From a checkpoint of a small encoder-decoder audio transcriber: encoder norm groupnorm, encoder depths [16].
Rows from block 3 of the text decoder of a small encoder-decoder audio transcriber, named by matrix and row number. Rows with one number belong to one neuron. Each number is 500 + 50 x the weight over its row's rms, rounded and kept within 0 to 999. All counts start at 0. Numbers have three digits each.
After each neuron's rows are labels from the 100 texts, of 14976, where the neuron reaches its highest value: "tokens" is the input token at the peak. Only what is clearly more common there than usual is listed. The data: short read English sentences (LibriTTS-R). In brackets: how many of the 100.
# fc1: MLP up (decoder.blocks.3.mlp.fc1.weight, 1280x320), inputs 160-319
# fc2: MLP down (decoder.blocks.3.mlp.fc2.weight, 320x1280, transposed), outputs 160-319

fc1.545:452502547522504565528498505478533583446373545448492565531472538495573400500408523414575538518483454561402556500423422577465549443519436463539479435486496496468514500468504528419561473520523438495477506588448477486497495479486466510423554494539474457539374545454431469523448491598501553456589534378489475517549395468447555489480435492562520540577468491471561494468535456499574413489534445559567558507582474489484495491509527608494575406471411474539591472531460479497519578370473485
fc2.545:488537549505479480475568557513581555490456547562458549407500584490458399444557478514495528381526524522481486522570568501493501501525481464466424568513487535578475552509489476479608542464473506463433524527562519482509565604585586471435485518487457439544465518428529452563488578398573551360501532538594491512412509475475553508531499446536406474453522524513496479557497407415480483471515504567472437550478523467482494474502493570508445576459462448495577513528565582493444540497563482
tokens: "l" (49); "g" (30)

fc1.397:572479494600463505539516510562421447560451483423514494494523485571529467415474563559498517485514463498524550558442529463514456480458444582523549540529505496475572546488588470495454385479550502451445514547489549541500496564488486489544632494534433542457464497465511439450455498526435531414538587524572482458592468546544497490405385552471426525554557449543493494537484571552476458510519552485546537464522499482532522531521534466509490529512536538528465481444448455578540530513448498
fc2.397:531517570524510464478465440489476659516576532539500600478529438417541478511521503440523562445436474467581548448643507447464414451530522550476579509459506487563549495476489505502536560471486454497481551457529413466543419518515467483514528531498461507570561527591459532607528529565563622458492545523470579552476451557535587509438492456453439590516472523503465502473511387474478498623433550525392520423540410474503411469463590478458443508545487463531497469502581424543437458479458498
tokens: " " (91)

fc1.18:574433589654521587485503436508478568551503442479512504481543599517541505574480441458500477486496428625466492478526546483490499431505460555553519522583380592449520471548520402544469488522501555496442501550439433517422527524343530486430538496532537495511478485528480485450530478543516445531487563601437390444468534582600467539539531492466416518548435476467490440462521460500566516538643483478497462444615541424554586493517382469526479524534383521480512384509428504507532536394492513
fc2.18:496535510524564469431598502497480535450520448406472540520516505438426493499534367501555551408457528508501491537550551585478539470530450546490552613495549516491506439486525541512497565443519405564526407462552512528565554486543495552508595546591486475530498583489584485520535379511600528434431504489477514440569533503459518446502622498469520482542572514549503480546429505535594516455482555540449503573483545479412579502541539539431470553450534400411490475516532491494460510474463388
tokens: "d" (82); "l" (15)

fc1.296:536463502469445534476514449536439533583561498435485534500597474493521499533405510487444469502498466474454409525402490552406450411476509512483536433454510432523478471474451405501498451547386522475443552502493394515564572489369463437442474492533518571440531553508492535506603537497381592589532444514492555445447574490413528536493508477515517535474549483519401552480517573500395503510523493479544474636543534523513455470434543456538525601532490441524585562562494621521518469522537502
fc2.296:516530445486442412524561577451546492428381482442515492474415437474559494426545462373512472486554493383442585503557423546435476410557475495504519574459482450431471440510463447480452545458458520576498469462595599534546490577517498571475620484518383524450501489458487570457516563556488562457489517610557564502558485512487444504470562522515533547563444544474444494550511464476392510559443529534462580567590520464494449499509490516473503453448538489547491457567522524483413513477567422
tokens: "e" (80)

fc1.592:513487553540461495448540536483535480600535616494511479445467519462476458477521517563506513520458496553455573521433422546545501504547540464561477470460384465458519497486426517482411464530455532535497583516347519557492545483483427529515460509546472606469531474430450490533453481584418534500561492462524596347464427551496528507504435488487444515538440469555464537465531433539478525502501467473531563535510564512679494500494420458578483511546469513553493440567469555496533557460514478
fc2.592:467479477458425520505550462415428511448504489513478474401502585504424605495469523472548497458532528482492553492513526470426470450571529569528459567415469547512473415487477515518550499435488535493447524546542507577563474455460509585550494515430594554436504466494471518599539530447511497525570398498590401578529469382655501546493487438474528562451533527517469539524532518456476468538471490528582521517409480538442480534546485472503455470471436578465445501492518551590406511512607389
tokens: "i" (54); "o" (19); "l" (8)

fc1.125:514524505430484498558459555482366478483528524528477543569499389483574434511420558519573601602522435585446587530501517551434471441474439568438484469457500511484567512544437443499497454518502455499526527678498447425494487457469508509485549556542550500524567556401504464409513432451420519568545484534395477425584532424462473464530448519443487515524528418483356482468579489568582463557498444480491484499530518514436600566512481463546581534540571483466486442509507564471538535436509539
fc2.125:512466492531510503462537531455554459472493392542513560552528521408559470548523441563423484523499420584557495543450574572395519472530505465537513536550506452379484507528516526506556516427530464527522367486447555570620432475494584523436493494482574526479491440481561539465493461511517528421549456518545481541601598501494574485531465464464410539557467439449487613594501547395554566461549429558468476497462447541619528501468440448540489530466452461498507525488515489472514494483392541
tokens: "a" (44); "l" (14); "s" (13); "p" (8)

fc1.721:584467574540383469546539433548525444520513530453408467594454542445396502526436477512456628560499531521561527552400458478507461474487450487505530343535542553449539352408462526547490538466421545462569484534442491527488461413482503490529523484584533542523583532520544496503532427494514531593475444523511506385557579453497378504532510540479436470594608529435534490499455397567462550521551498474496512542529475536574481580478402553544523431469564407412541533485496477502525511419473441
fc2.721:523484525474517442467470442536586497481537560620610543500445423470472467463619490539436539487580593469427481471491465493455462591470438531406544479467502558485532545405492531539523520456484555513501508399509597493577387483545556512610487532485501590526551507485500514497473481553454541475395441464529548460524510466424456532519509538446350514501498530493565535470536503574446574528486565515412516545550446462522436473472527473509466349489476555494553552495536460499456525495528414
tokens: "e" (100)

fc1.376:492507513545516465605537510551477517470488509440415398394560441533488544505480484482511578491443521519576435526509547460506498486520535429557493469416520370586487444434521457493431526546503512502470466502482554605488575372513488471557517499428532464557458484523474527393494522484508503475560475497465475450565601439404521474459457481482456578584462514433511492484521451473481537509573494408635473477564539579536559568530488483497496529465495605457590506501439500485569561493425484
fc2.376:485544514559455522516558499429510499461618462497569519560552509557441581491599505527534541441510491513496562497501399433459526483489468514584476455542503551474432513457495599524556537475477502510544442494517441496477522496500466507443528453446547461563457498561534548541573420429505486556456513410452519430429438477571490493541620507435506494371562502469507446439427472529540550463452499460538457435508434443430513536389492504570546464589534584436479479466524522464453430542445414
tokens: "y" (31); "n" (29); "l" (23)

fc1.487:443544517528550483548489471602574374555504484462480494414484543513470511433529536474644526453467534535469440539481483503609521438645502491440503494422451489501507521562600382503521433550546466528548455514423487481569599542458479399521543335518504433405386519496447441502507457542413453437498472493432483418482530518514486478466503424481498441465526520536498546586545518620543476513547478476541506463512475552517464445448423480425616431497419472495589462389514464501524447507480504
fc2.487:522508519511423513636464437621495417521544518476537476495550474455544587618499488514468459524551476541463542470484427602513477468534536575490525584515455557511545466548506466515486528485537522511484561482471548536514462510407474504521469551465608493506509587591517569569501471409463405528466513540397518496473477483507539547482524566469535470401523541498553542538542519525446442514465501543542562439488499506449509494542448482591475514503523511471474452405530506492502422564497571
tokens: "k" (99)

fc1.544:517440552507487448507526445534494449591503494426470379534439488512451391407459576505572462563430550523419456514486494490469493448548505508543429441554446517476465464434588512555486498475494473547507480472504507520421499555543472499520507407524508485537476546570547499480502461544547455441523392523508474495584504523582432512554411380488473503510545618494500505532565413475501485545493415438491435501489540555497548587519432560487515513540546467547566488424411478509512458491460538
fc2.544:563462498448460447518464393405627528470480503476511568495425438466548436414562550514565505467564516385440467423532504416587501476591585536581432570447561541463471475455484570417465594436491529480492471495562537569522474517464418482493522503446469440553500541520489548504498560475524463483552457425434484565496459496549404510464504370499519469591527543456513624480534433466460373558434457577498450539448554522472468489473438549498592434460511509471485459579476458522457478542414460
tokens: " " (60); "t" (31)

fc1.639:459479506581511604419525485606519516571476513543424436512517531557509468565462553558505458512527505575571442569451525511503485535488488509426415447601474492533506442411568475491541462461479484548477502531449585492415484541471587498518531411495518505606563512465497528509523516479524416469529490507417468391508433547561450542504464560522422519510514444492503410500556511471584530446523501394520480478505566477489516547487478593449463493493434519568532436488479500518581521433496560
fc2.639:512517478540546446480550449531400488587421488533540497448465585482565451540528556438443511517500535445520552485513470518457424579435501545584537496569482507531529449499511433577491515550526545433440492515543536381568536559522451575543471590479473589569545552500544516467518540435592540493430411506596543492510409473498516501508518538506591591542460606520485486499495345514469455477461557517484465472471561483572374552451482494536454542572567476500484524561490489545482517417495454
tokens: "n" (62); "r" (20)

fc1.764:507532505563500450551484500546484386530493504509411479421513477578491536597466580408476529507439490562402522585476526570529519451473420427546510395499484512538479509519503491520500560579483489545535533595499590456464499564505433510534534503555507566439578510456424551457471521552452502513584445531523545401559516470406485476390420532500549481556461490515475564451574502428575527460489482484567478431524688540488453527596416557424577457503535525527478496496481458567468603441560425
fc2.764:480478524531558408573498559516466514420466439490539417452488484468462501552512495531549491607514441465554583506500470549498460464404594562486543452463478437504495482536531530538523474515494486555583484462460519456453536504536514470502488507567597433524493501566581556545448498450472380429471470562494518576395564566493531507462522515501550600545539559531521447533594474439439542535546438549451407453501499514487439515463462460545444547463408447519472348452599593459624467415493560
tokens: "y" (38); "s" (16); "n" (12)

fc1.79:571536500489499463487516468514485473501499495550485456479491403468470451448435554521475511477460519566526483527559493580436443472589437434567464515414515533536514502509542445467435491516533512514453493523454529533520522466496513486598487545447541577416468493485401492511447486517425516514487510540510492478490558390472421474487439522525565529423512556489513495473478501503503523449542501395605451515518483570484524473472520485529484402474482501423433423460418453490522566465469470
fc2.79:514426540429570653540485541504449420509494487525500538537544479526583584436541494516499550480438477502519498522478432421443514478445488474491494474468537560559434554451512511483574463504436528404468572488528452536477443455531611484364552557430430533554639508487533456501546522475433449542514528562531458416509466515471522471470528460469498536532558472506601384484492525511500587580471480519494547460507467560519447389466536569486427473390495573479523557444426497527520456648526479
tokens: "'" (29); "e" (26); "l" (21)

fc1.94:455493435567512515595509535532482428556475477440374438517419543508486518503488593458524528562434481590409573575524529460464528456553457462468486474508354530449554405474528451455454527583405491583525465510473512478470500485457558479500479482604491490530552428470522542502499547501435493540504485489452533488463574539541430505469495524532530438545547620471436528526596409573548407521502494438465487465510464559600494639566333564509500504538555484459426521413558528560487520450446413
fc2.94:457472495503495338579641483479554470422428526536480517519529459510507552497440407491481506530400543468515482477549416453497544429474476600482531555531459541531434498529463479421522481531455441513589497569538527410502558519501497555491462524476525416466446537451502402466409520413485506450527488473543524494537591510523656450395461515528543531524467486509604456579519585544602517565552410458446498495452464437498531492438509492521531507443428506478472506439495563452511538497539472
tokens: "d" (50); "i" (45)

fc1.719:516526568627480625503498435542533551515517473450533438474470500510535555520526459531532481502455464607609419504571558563515496521468479565580461539505492474469532481562549489537475494512468527454425419521498481507522507459488494459430463501414546526481455551507554531562556504495452490510536442480421389522608370464474504587427466608480467517470466492528479389514548574456521609397474447493554452436516482470460560593427509536483501497563507550502511485388505569444578527510561587
fc2.719:454557501478466465516489470532537398480494474586518540456433515593486586501471459558433452530527435470512411559576424450515447507425501514445509563515490512456528599490422474494515487493473455504495523420460564463565525472574538466568498602511592524607517499518504578547485491429555497515436617492514594560350493426409490512562483506447502535412553544578544501568503538535539430475460452499515622481514538496503524514557510431522502478455505469553461596502491526506556528522513440
tokens: "a" (59); "u" (7)

fc1.254:521455553485485521530518564492488479556461467456434506344497436500546490535450518459430579520486438594526500536473564507476425450539502508580459420474479407521496540459453496572476420509473612555518410525470546532472500492513572557429503532578632490444451595498512534488502444483464516608565454480445501463559492447469536559539492474500556613542514503481472407507536518553587589406610519413654440486572567485494521598457458611439534493514530522406492386441517564514582429472391451
fc2.254:496512428466516540459508474443507533473506553494531470499531516531510621600578503520560508459458449444565551518416493484468526453509638445498511489520499445425583475482548531457534426518566560364429458494462550404589522516439520423476559480489530591470526462539410478446639512476379503402513555533424414548545565547608541514428429494519471507526498486474519441567570503426606469487469480461501447448514530542545537531492548545393577512406481518502462506480487499566455352506519599
tokens: "n" (67); "r" (12)

fc1.287:517495600539593505548455487578515380505496456457497499532406516491541465608464538586508551513439347625536545544537459530609503418539555552461521519461525486602475433509471493488449484556520513406553410462385492457460484489515436525535523397561512446457545555526478528457500572518540564477544536495524453500595534638536462475551455454493448492584462505602513545497519514494462599574600489475457502438502526470533532486423413542494474393532498444512451498441477525521532552533539556
fc2.287:465497505564536439505491532529436435429562422502583528523524478418523481555466533528520487478504434531523483443511525500600470570539469511469558561484502557529457400539450460574388580502504448490556439498465529485426477531526485496611486430526487342441575563506472571444503461570545506412478541437500478563502535553476466517417545563487489501502443503587515618463479521560474497546482473489358470568526509401558544570534423481555401472547536479497422477471487439387449491543525594
tokens: "d" (100)

fc1.211:471545537614477463549510510533572466509485506479400543531404473512516422525507557543540554485500528486493589475404516626599563466506466527542500486504463505466567477534449454418447422504461464523533519474483487440472456477461446412442608463576514482416519530454512482546532345568436485637488580449556418507520508596517505561521497534475417472507412443641418446503589571528472492486481495521487416502538481491521573581519591598419465527463562546425521520493559462436499445504518572
fc2.211:454495450479500568397552484419450461561425459507569469443536531527521543506454407465474584451523599491523510463512541515498488531537499407509474540557502381573496447659525534580507572505477509559515519479531430547538421561582564487430566511592454512520432395504451456459482543425491540492414451461501523433568508539539551581456570506507544573547577482477530478450507498501444493510525640502514412497520523489487442507528466481581516530525555517516492514556520439492480555568528505
tokens: "n" (98)

fc1.568:393446452469589479496435510461507413524480450477431526530444454516533495482591537486485455597473510506379553534563519450560520427559548454484607428472521495566539561515546435483558483515579516540427515477499416534544515468553441515549608508489468516431475569583442510498482573538484449528565498509523549458540471503541470532547503519496545519454519523496515512466534347502482462480460543532578510455493488483430462557576505528512512509461374508450588401403519493597492598443466421
fc2.568:523495471386569441498575479485517504477551448559528492443455497443488456494498554503432498488576513563450591498553394521515513476447578513447502540468522540464434649519483501463433488416480540592519536571584495443504520580600424526482472460419504444465562535559486467515482470529546554434537529488527482558498453506575424463526557455501519438445437406511443525518486554540512422459527496486473577504528519525461471428342445468510508498505418515453492514503473544549557524526529477
tokens: " " (53); "a" (20); "n" (15); "i" (11)

fc1.150:507558511547470572570459494540412439499478491495435425492513573494474434421487532479578464584524455547485555494481489496431510512509500431542533486418518510436480516511440482503482368541540550541537480505501546524466453441487582512480528478487581530493451539437605616501561552458437463575497476585425480505521514473463487522434505521511551516460585510488491392559502405546535506449565463436505419390515505591478492603458477426512512450489460480500488578400581526510552541514461404
fc2.150:460506502530511511578459514475480496484473533516444469487467527542565493477487526424419484554461475478575466421485476528425478566467439593402555507469458458508508551554568437519500435454505508481480482420480437541503472478471559560546515426533471502498540445522610491580516486495482440531429565494550467559444390552464573542580494629507461532529502586553502471456558565506501518481567511468484486512458401503452607447522545477435470499444515554441506491438539602559489386491475587
tokens: "y" (76); "s" (10)

fc1.689:449485533450467428521558491561526513548496489499388543521540454523492523578490505492448450525477519526528549518493520565530415400513517489414512506478558533517497448446502550560423491532493560537462464492478555585487422377544492546541483515533485546489502486538565638484478576496526506496536518418482542448529558468495502557499462499475538562613504462482482536492487506483463572403528506485563476501523495470572512563409480523442480519574476519467564510472498547626584495456557484
fc2.689:455510636512545461467437497506497534550514532564509519584513410446570457442494507516497502511540492517510523439554567484507535452423405546485573561429508539391509476569527546548536484492459560538501409581513532391478446496477416484475536490439460574447529534557511555461524409510499581413478391558524501404598486590527509551490545445455512520476562533497426451503521351529458533549461537618465512457543452436446481482524479529439523513561459470416534527507583473518446500469557496
tokens: "e" (57); "n" (43)

fc1.235:528479590536493502525549457644517419505521571415391445439526541545495490519406532523490436535453436463533486553485497542492452476473448544488477425484544428517469503460504539451520408496397558460450554499538497486520479547470523573482562458521461563533483529485524575454534467429509464509507502579490492503484443514455534433510454448459512514495485488485502503573531632487515513525546479470529549489515618545557490515460436487413561552469425467465559430481431530525527423530421440
fc2.235:520475627497486498427515510453544510462544496516466461484506488533489499560491545505545469422493512550567485498420521528542451601583421466524401539491551514473493475446441571525555460579445508536465528509511611488432603453456476550493475495452568543505514461541453448424472331488545528516507493460487512498486398494544517546540527498527557447470497524460403460542543469475524551519572484485641445480577474378496520442507475523439658501475511485495524378458473562580552423423413554
tokens: " " (100)

fc1.699:543464538465424515500551427564489466490542516506462500442566496504531498521490597525366448486413511509518477569527487522549545545504566455475430486511425553448581557434476527495432540636416457604506456498450514496583556517423545509473487490451436554446540478503517533544412493510483440470540503410527504480475486509453484491505462523542482430530447409548450597482557493531486417469538410450545542461580514535574459558527450619494499432534555544436422498417510569534513508468483508
fc2.699:471436533564473478487561512420438595321426483476514526520507567487429530469485525551463544501524507446531433480603411461519494542418569603510435506485556559505439515537478443436489565539456425454492600474439530559479580506440489503435485486518526480491404403497576492486485554455443432560453546428508528516487615386485521504499482524524530538531569479442576458475481452499460492485448530553491512590465613615433453490451515498439490484494494565503439537570491518467528582488499438
tokens: "i" (68); "o" (24)

fc1.638:604427516486476436516517571546404472518463495489457473462523562493494542558427386594445506548458283553490544486427508513469560506621426487574520490489493545439442458502484516496500501466435496505574584496395486596503438452403492425521587503453496505458535533524519544398498473573488514564591442455521447462548518523435519478512497485622429517461614464473388412524581452564423524482548528520515528533548496504495533480551535476417494555478530559504422424491492495533610494512384433
fc2.638:530416400478532583558464455543598482524491556449472518569561557538475500437538469516426416484592480481485503446577422516493512509504427526486450476501529577470516504415439546508524491409546600554536529423493515562562523512528531519493537518467580527580531501518508458506604425480538473596487494450563540485477521474557445545521516392551461445593422530441613421540570517520583462533469452525482500536523547414471479468607468473473464484413552531531483462455453491414433456488498500
tokens: " " (97)

fc1.468:496489546578431533435445418602520499500510497383430475450444494447440446436461497486493572466470551447503456483418565463513448469476522481517573506511505430448490535597501523567471427532451465522467508486428544515473519492474573454460643521571509433490510564445477508510449572441472572544511554504468433403539666533530469552477493452530452509515461523445486507490436515463500561578564548493554442517540498606530524503582463517532619483480439514450574465431503409461570461552450525
fc2.468:546506597531542595511499506473600559536525473504479472427438566476510409393607421436522486531456481453532572413591493422350527500454537511425557522509427560502503506524485432531560579505503446510528516420547483541466492571521459506475462609574547555542499408489472456501420480524510459525464473463535470498473456563501482465541503519503421455507506521482532451444531398473553475556480497455563474497487461480408597494456487538520437523433537480501579496483435433384491510501472412
tokens: "l" (84); "f" (9)

fc1.684:514528590486476446568491635528372495533502470532424497384519520515573414505555435510562535511558530528454498462484515608516571526555468507549483471462537500439435450556409489536418500526593445466559547457479486493468438542402464512578495500573535437513489571468548478419518468470519529553525495485457484528531506511624494469546476509540491394421467459513384351477447460513619538477504544452553425473480534609463553488538470503396524517571441570519491474529557476551515478483535515
fc2.684:516449488576544484545490522544547479554585483420524511508384423506511490551478590557460498475447384522475424450566477540499443519504494561496570537516480526464482532579443507499559471476508522547521431480473469463410520481521467474517466508380498491586545349556653540536459538488532472498414436439474510532521537416505486463518523492491482553383571482442467459485522544606493422544513509619544482483513494513483509491509573446516462548537545535464510497458511593506497533519482536
tokens: "y" (100)

fc1.540:582510511443505584493444493584508511595439574510473564531411435468535504494564504432493576501495476520474507573420444458518495482490454448513449344511516459475496487495429430529497503499342460534531530620505554531566471450471494536447537508514481562484591595443503466448554601411491529549648558383410557392516512522468563400445416568509563551492529445638509534493575491506498563413468480459582542525490544510570504486483494567509487515543440557503506529501494452531479504511468535
fc2.540:408594512565463477578505517440389546478461388502494471522522418490415603546399544558589550467521517602494588559509466473478488487526489516490457467484510484565504479488498543585451527477516476490477478440464523449535504416536476513626519544468535446440590555476448515516488551440510462465493506552555642510431475416470464504508490495463655625537483554547397497554500552458550450493492435485469490446452495504488553526427509536444594431482494564461394487544535561577517431459501403
tokens: "a" (78)

fc1.356:520440503472509537530506546440446443541470576445448457539415445476443457445444492501492653612505523552479555519402594558510405465556446516468433501421499476513538441451510476490523447525481545515534474527470503540537501456527514508526577452572555500456486495525484439520440501563408461511528467513532439509574515415603422530496455521497539521482556451607521476523484466498408565449526512440568406432486537475513598507434466544521508422582508435472457375486458576464524449422475501
fc2.356:491411516478546502553527518433564486532514519493531467524493490530422508410593497514491443469446543452472485393517510460507454434439476497587495493445458503527574472445486583513538525460460531549506421412482524511515495494587594581500461505545483531548429502466464464541480420519447492520548527599505572560502489473563598458478433380510492468631516563512514479515436480539465510516539464479538515435557561510452502510429484577448532502452441448468563489471530456545518467564496402
tokens: "i" (94)

fc1.123:518537569551443450551456459498385495550505427481425442394448522553466481420503495511493502507409446503529526490517446569487559466579486446609551520392512460526517428456490481498499487598540494551602508584491515605537438519557445505556495455496550561512454521548496501520506547581452540502555508435503408554563531444507556459501435525504607498524499494532495502502550550467441529485490488437663428466467502567551565589515571481444475441449447536486473543370515435524523474504509485
fc2.123:478540467485538563527409493419519366515515429496510478479448468520599566507458435480478508544498556469486498543502518427504515522462491546559480582586379505459484432515462488392515515503479481581529492577535607557480600510553547540614435522534565481484464480573517544419437498438520469534512511524544454456480488534520450583426531537481563457536451482527443441491516489540508457455545407497571493492409498402458531576507393556490547555511455444582508407380551452529451513476508494
tokens: "y" (99)

fc1.411:471463546595523479528558455638571555545553508437450443407455541508478528464562502560595466485523568493438441558495482550526544436564549496431551508440379463495625514556617426513473513569515431541486621527478397494538563517472452428495537511481521496550416539444519532458525571480436442466477473474430486440437534492446518473439493473539493548501571520480450461498506420604502431501551508396567582474500491580534441511399441516480471589436492550512660497463533541520468485502536475
fc2.411:478437497498558521589566405557543422446554475620588476521516521509580547584469503528530483419578503508451440367502494506536500483521547504539490499510528483438451462452482460500559519476579462445547433419530530551480484550471503468515522529476565461426416502587494504550557503468544458499466528442497425517457422447478537533499597508487522503498442546500486589575450516480487557497583400571564490393551497569458572521492447569523414405377552540458475502471487467452487415571513525
tokens: "k" (93)

fc1.551:479518483585474418511517467540568488555489438398414550433440461433499450410434492463577545554487556490460526519445574486547592488556506415530485527466477611536470516507519545486466504586477504611566548567503483514482481581530447496500530434439574497449537523531405455542521366585448516551541423408479321466433469555511478477599478431494419443498445537526532494471455559525418509491468391502526524518531482584524498489592460530416617458437504527470520526455412366414560481534529520
fc2.551:578509528531490542452460482551440526513519454592501506469538483514522465503488507498444491501549452461608514508452480523447482669474565460474544481592435450482470478476489542477495481494485543544470437518492484540584406546489534512510460460464584561418496463523462579461519550440437412477504486413584528476462582570533549553477551536506509423555520505538495490442454433538447447443454494588501463454389492490495454499497496478441519578442498492603489432486544543512483544535504517
tokens: "y" (53); "r" (32)

fc1.367:497373461481485443499462475545479531549562394374434474451499486492584455481531426495502454524471418507424516535468429531436412464518465569534443464506492508471446564458442527472498457448502523520487524546531527523553495614544378558467564534503539493434520592510551556471496497526466507523562502534510475484605476582573495488550434486501544505420517530442467444528517485451556578510502367540512523422493503526570724652446496550488498462447520508505556410431468502456518481499476466
fc2.367:399535449380447413508536543447489429455521491530435486475517490486469533431562470567489441434492423395477494394526461548452497541495571463505408484546508543548391437444450503551433444546587512472516478553557606563518525548499550619534479499503502509479407555525516485550574555511481561455475463509476470470505639477498566468465520423497513455574547459481476513488594509480441475447411541551511633538436519518462513467461534520440532489438577528476436564526546527487521463497500503
tokens: "e" (82); "y" (18)

fc1.712:550455550598500546482480462452442512544511501457500508509509519543501514554565501455454464457519530474433503549447499508439409562527590521598490455476459459321475659519506478581470431542452504508503513582460543545537598491433659520419539458495456516470491473481544510429480549567446495515517518607437588478419504469498451548463493517507578465521442446477416527536490512486568499500540575511471488528481536501478534476556494489364572516589449494543509493477523538572497427504464467
fc2.712:537451549332525401571534470585465530431514518551475534563483527415629518484530467468456511476548530455539434489549424470458549508457493557476622518660560450477487502455456421447573457452500472474643445569584546481496495473574487475468475543508486486497459443477531480540513473575494506459533550436522513509440488526455466511431463481513557523511453504462550510500544504471539511509451496422599562554546488545551499570433542533580367532449512495397535478442500505478502574459462533
tokens: "i" (56); "t" (23); "b" (8); "p" (7)

fc1.669:505474468543463534483507464566520608535429549533395517488435496499531480514445546504524515426506545512462406483455482484532482453522517556481428498592489585586559447507533503482450522495511491476453513632463483539512489571481532465534576464472465505473480575406477460522619434513492440452492496436487441452593445534575423501582448508488372411493429412518572539508503520467550575465438456504553570575514492571547509529528461572459538493487449605511563439428458552473531544462539599
fc2.669:584382502465466530428514548466510508529437517584528538535567474492584447499475525480490552549544475523523588509488453507491460441547530547555417482524531492525464411535428439529500469611554476491520546512515511477541469503540516564464492493506539486428516518514571471505560469553590422470534500534462533459490515434467574525523531448483539510523495419583547544514519399343465528457486469473554478527446525508587429572455404495608472509575495506477492459521498499486451480460493514
tokens: "n" (96)

fc1.531:506472475512523532473482560478481581479438510585377505544442535479518526544499507513506547510435476573476579591567537498492509497490514563507566406520510456505466507459569450506546469545502486514438527515531486584499504425469565565513486489560459579519448643463552582496526537540471432534530516525454530508629464449541409524467427543517542496520452454460417430492448405541544521471488525485527484503484457448453545623483479534457543559478426542415473494465528475477510508538514407
fc2.531:583532538409528443518578518452514539508466494501532540517486474487443470559507545552441479467632525466458540491544470440455622520480514550440523558473515405462432520535485491499582418558494600586464412623544530460468490445449523518464409529538490484523592506569403442505491476512510453492524530577633559452506534521479518458485445450517498404576529512501543594479454462565553533501472501517572544505449624426423483495532488575554458535541398537450488507500485489566546552546494358
tokens: "n" (61); "r" (18)

fc1.375:638607583596471503459435513500520392510554524436497509495468509541484427519513493448528607510422513511460522544403450502469463506481444448601499452497493512447507491483480499467529458526469571465468499539442491455569477512474480489502536517536471530565434492511524514572516347530497555526494498488466411531541439503443450519552507529476415453520549566458485451457483419517548575437534431505497372412553529650532578653466478561536593388517547538498584433495429444462559457540476530
fc2.375:472397553472513517587516537452441504526564572481554522472466493496534530507467525406601548527445567484586472407438490495451491447445491536477576486560548538550474484548552410531516435449550451440595453458499420513504509631469476518575546474504367520547420480576496481448548478470449511457557515502627438536451509524450445503459510559523562555428516448510520460529458475453504413449444466525503541528520550545401556540462534498518482470470470510488393490527419485420493543560458536
tokens: "l" (100)

fc1.365:483508536435453531489496581464474502518384516578500429523521453542529546452513505494472597553426543557513535603493481476506461526585434526483435442565432475512553401534477427461502525536514476595507462612489536431432470462504523461544436510494542558466603562502479467455492502520482518557514513501430523463468532456584433487460438480446472511476529572454442433506562466522474510491605483456528562526488540509545487501462421508519552595491442478488427498506535529570545596432483438
fc2.365:436484527391500519441542510437494645472440406485555441545486433549506547439510549500556569535450536582543434495506442549462491481529392425429387471479562405559561471541507503437492538512482517462512511601521568577469508489489455505474506522534579456506507511504650530481488592534504537412483470478526455472505468570463579532551452554470549469527531547502462460574422493504449485445523524543515539531459466530493482547465477460544503591542515503561434490484597565572517546444459495
tokens: " " (93)

fc1.252:568532485484445502517413479491349542527560524537532459504530473563472439444506571537517507454552563533548436459512563515417510455449455537504544520472509560400524454519529444542531462519460524557508445569487481539497439517464628430460532489467570560499446545538539444433555505529399491527479488557494479505538510399463413461392455468481501437482458477438353453520481513500500480497544520464577460513533503556530475552516488623494453502566515500433459554489515553472527463472586493
fc2.252:556503383511482503581415474452447432495465501481499513531552484503517497467501543424589514541503513558587486460559495485508470549463514550444460503542542543541442559480552452523488446519492451536550508543585402538533520490454506416552489445484603502459509455447548503496504437487453445496503454510510395547499418409474490408537626533525553547536423507542538378453443535454500491472399414550459581475532415451467529445483569417433443456500503530501498540595432521411511507395498589
tokens: "a" (50); "l" (17); "p" (16); "g" (7)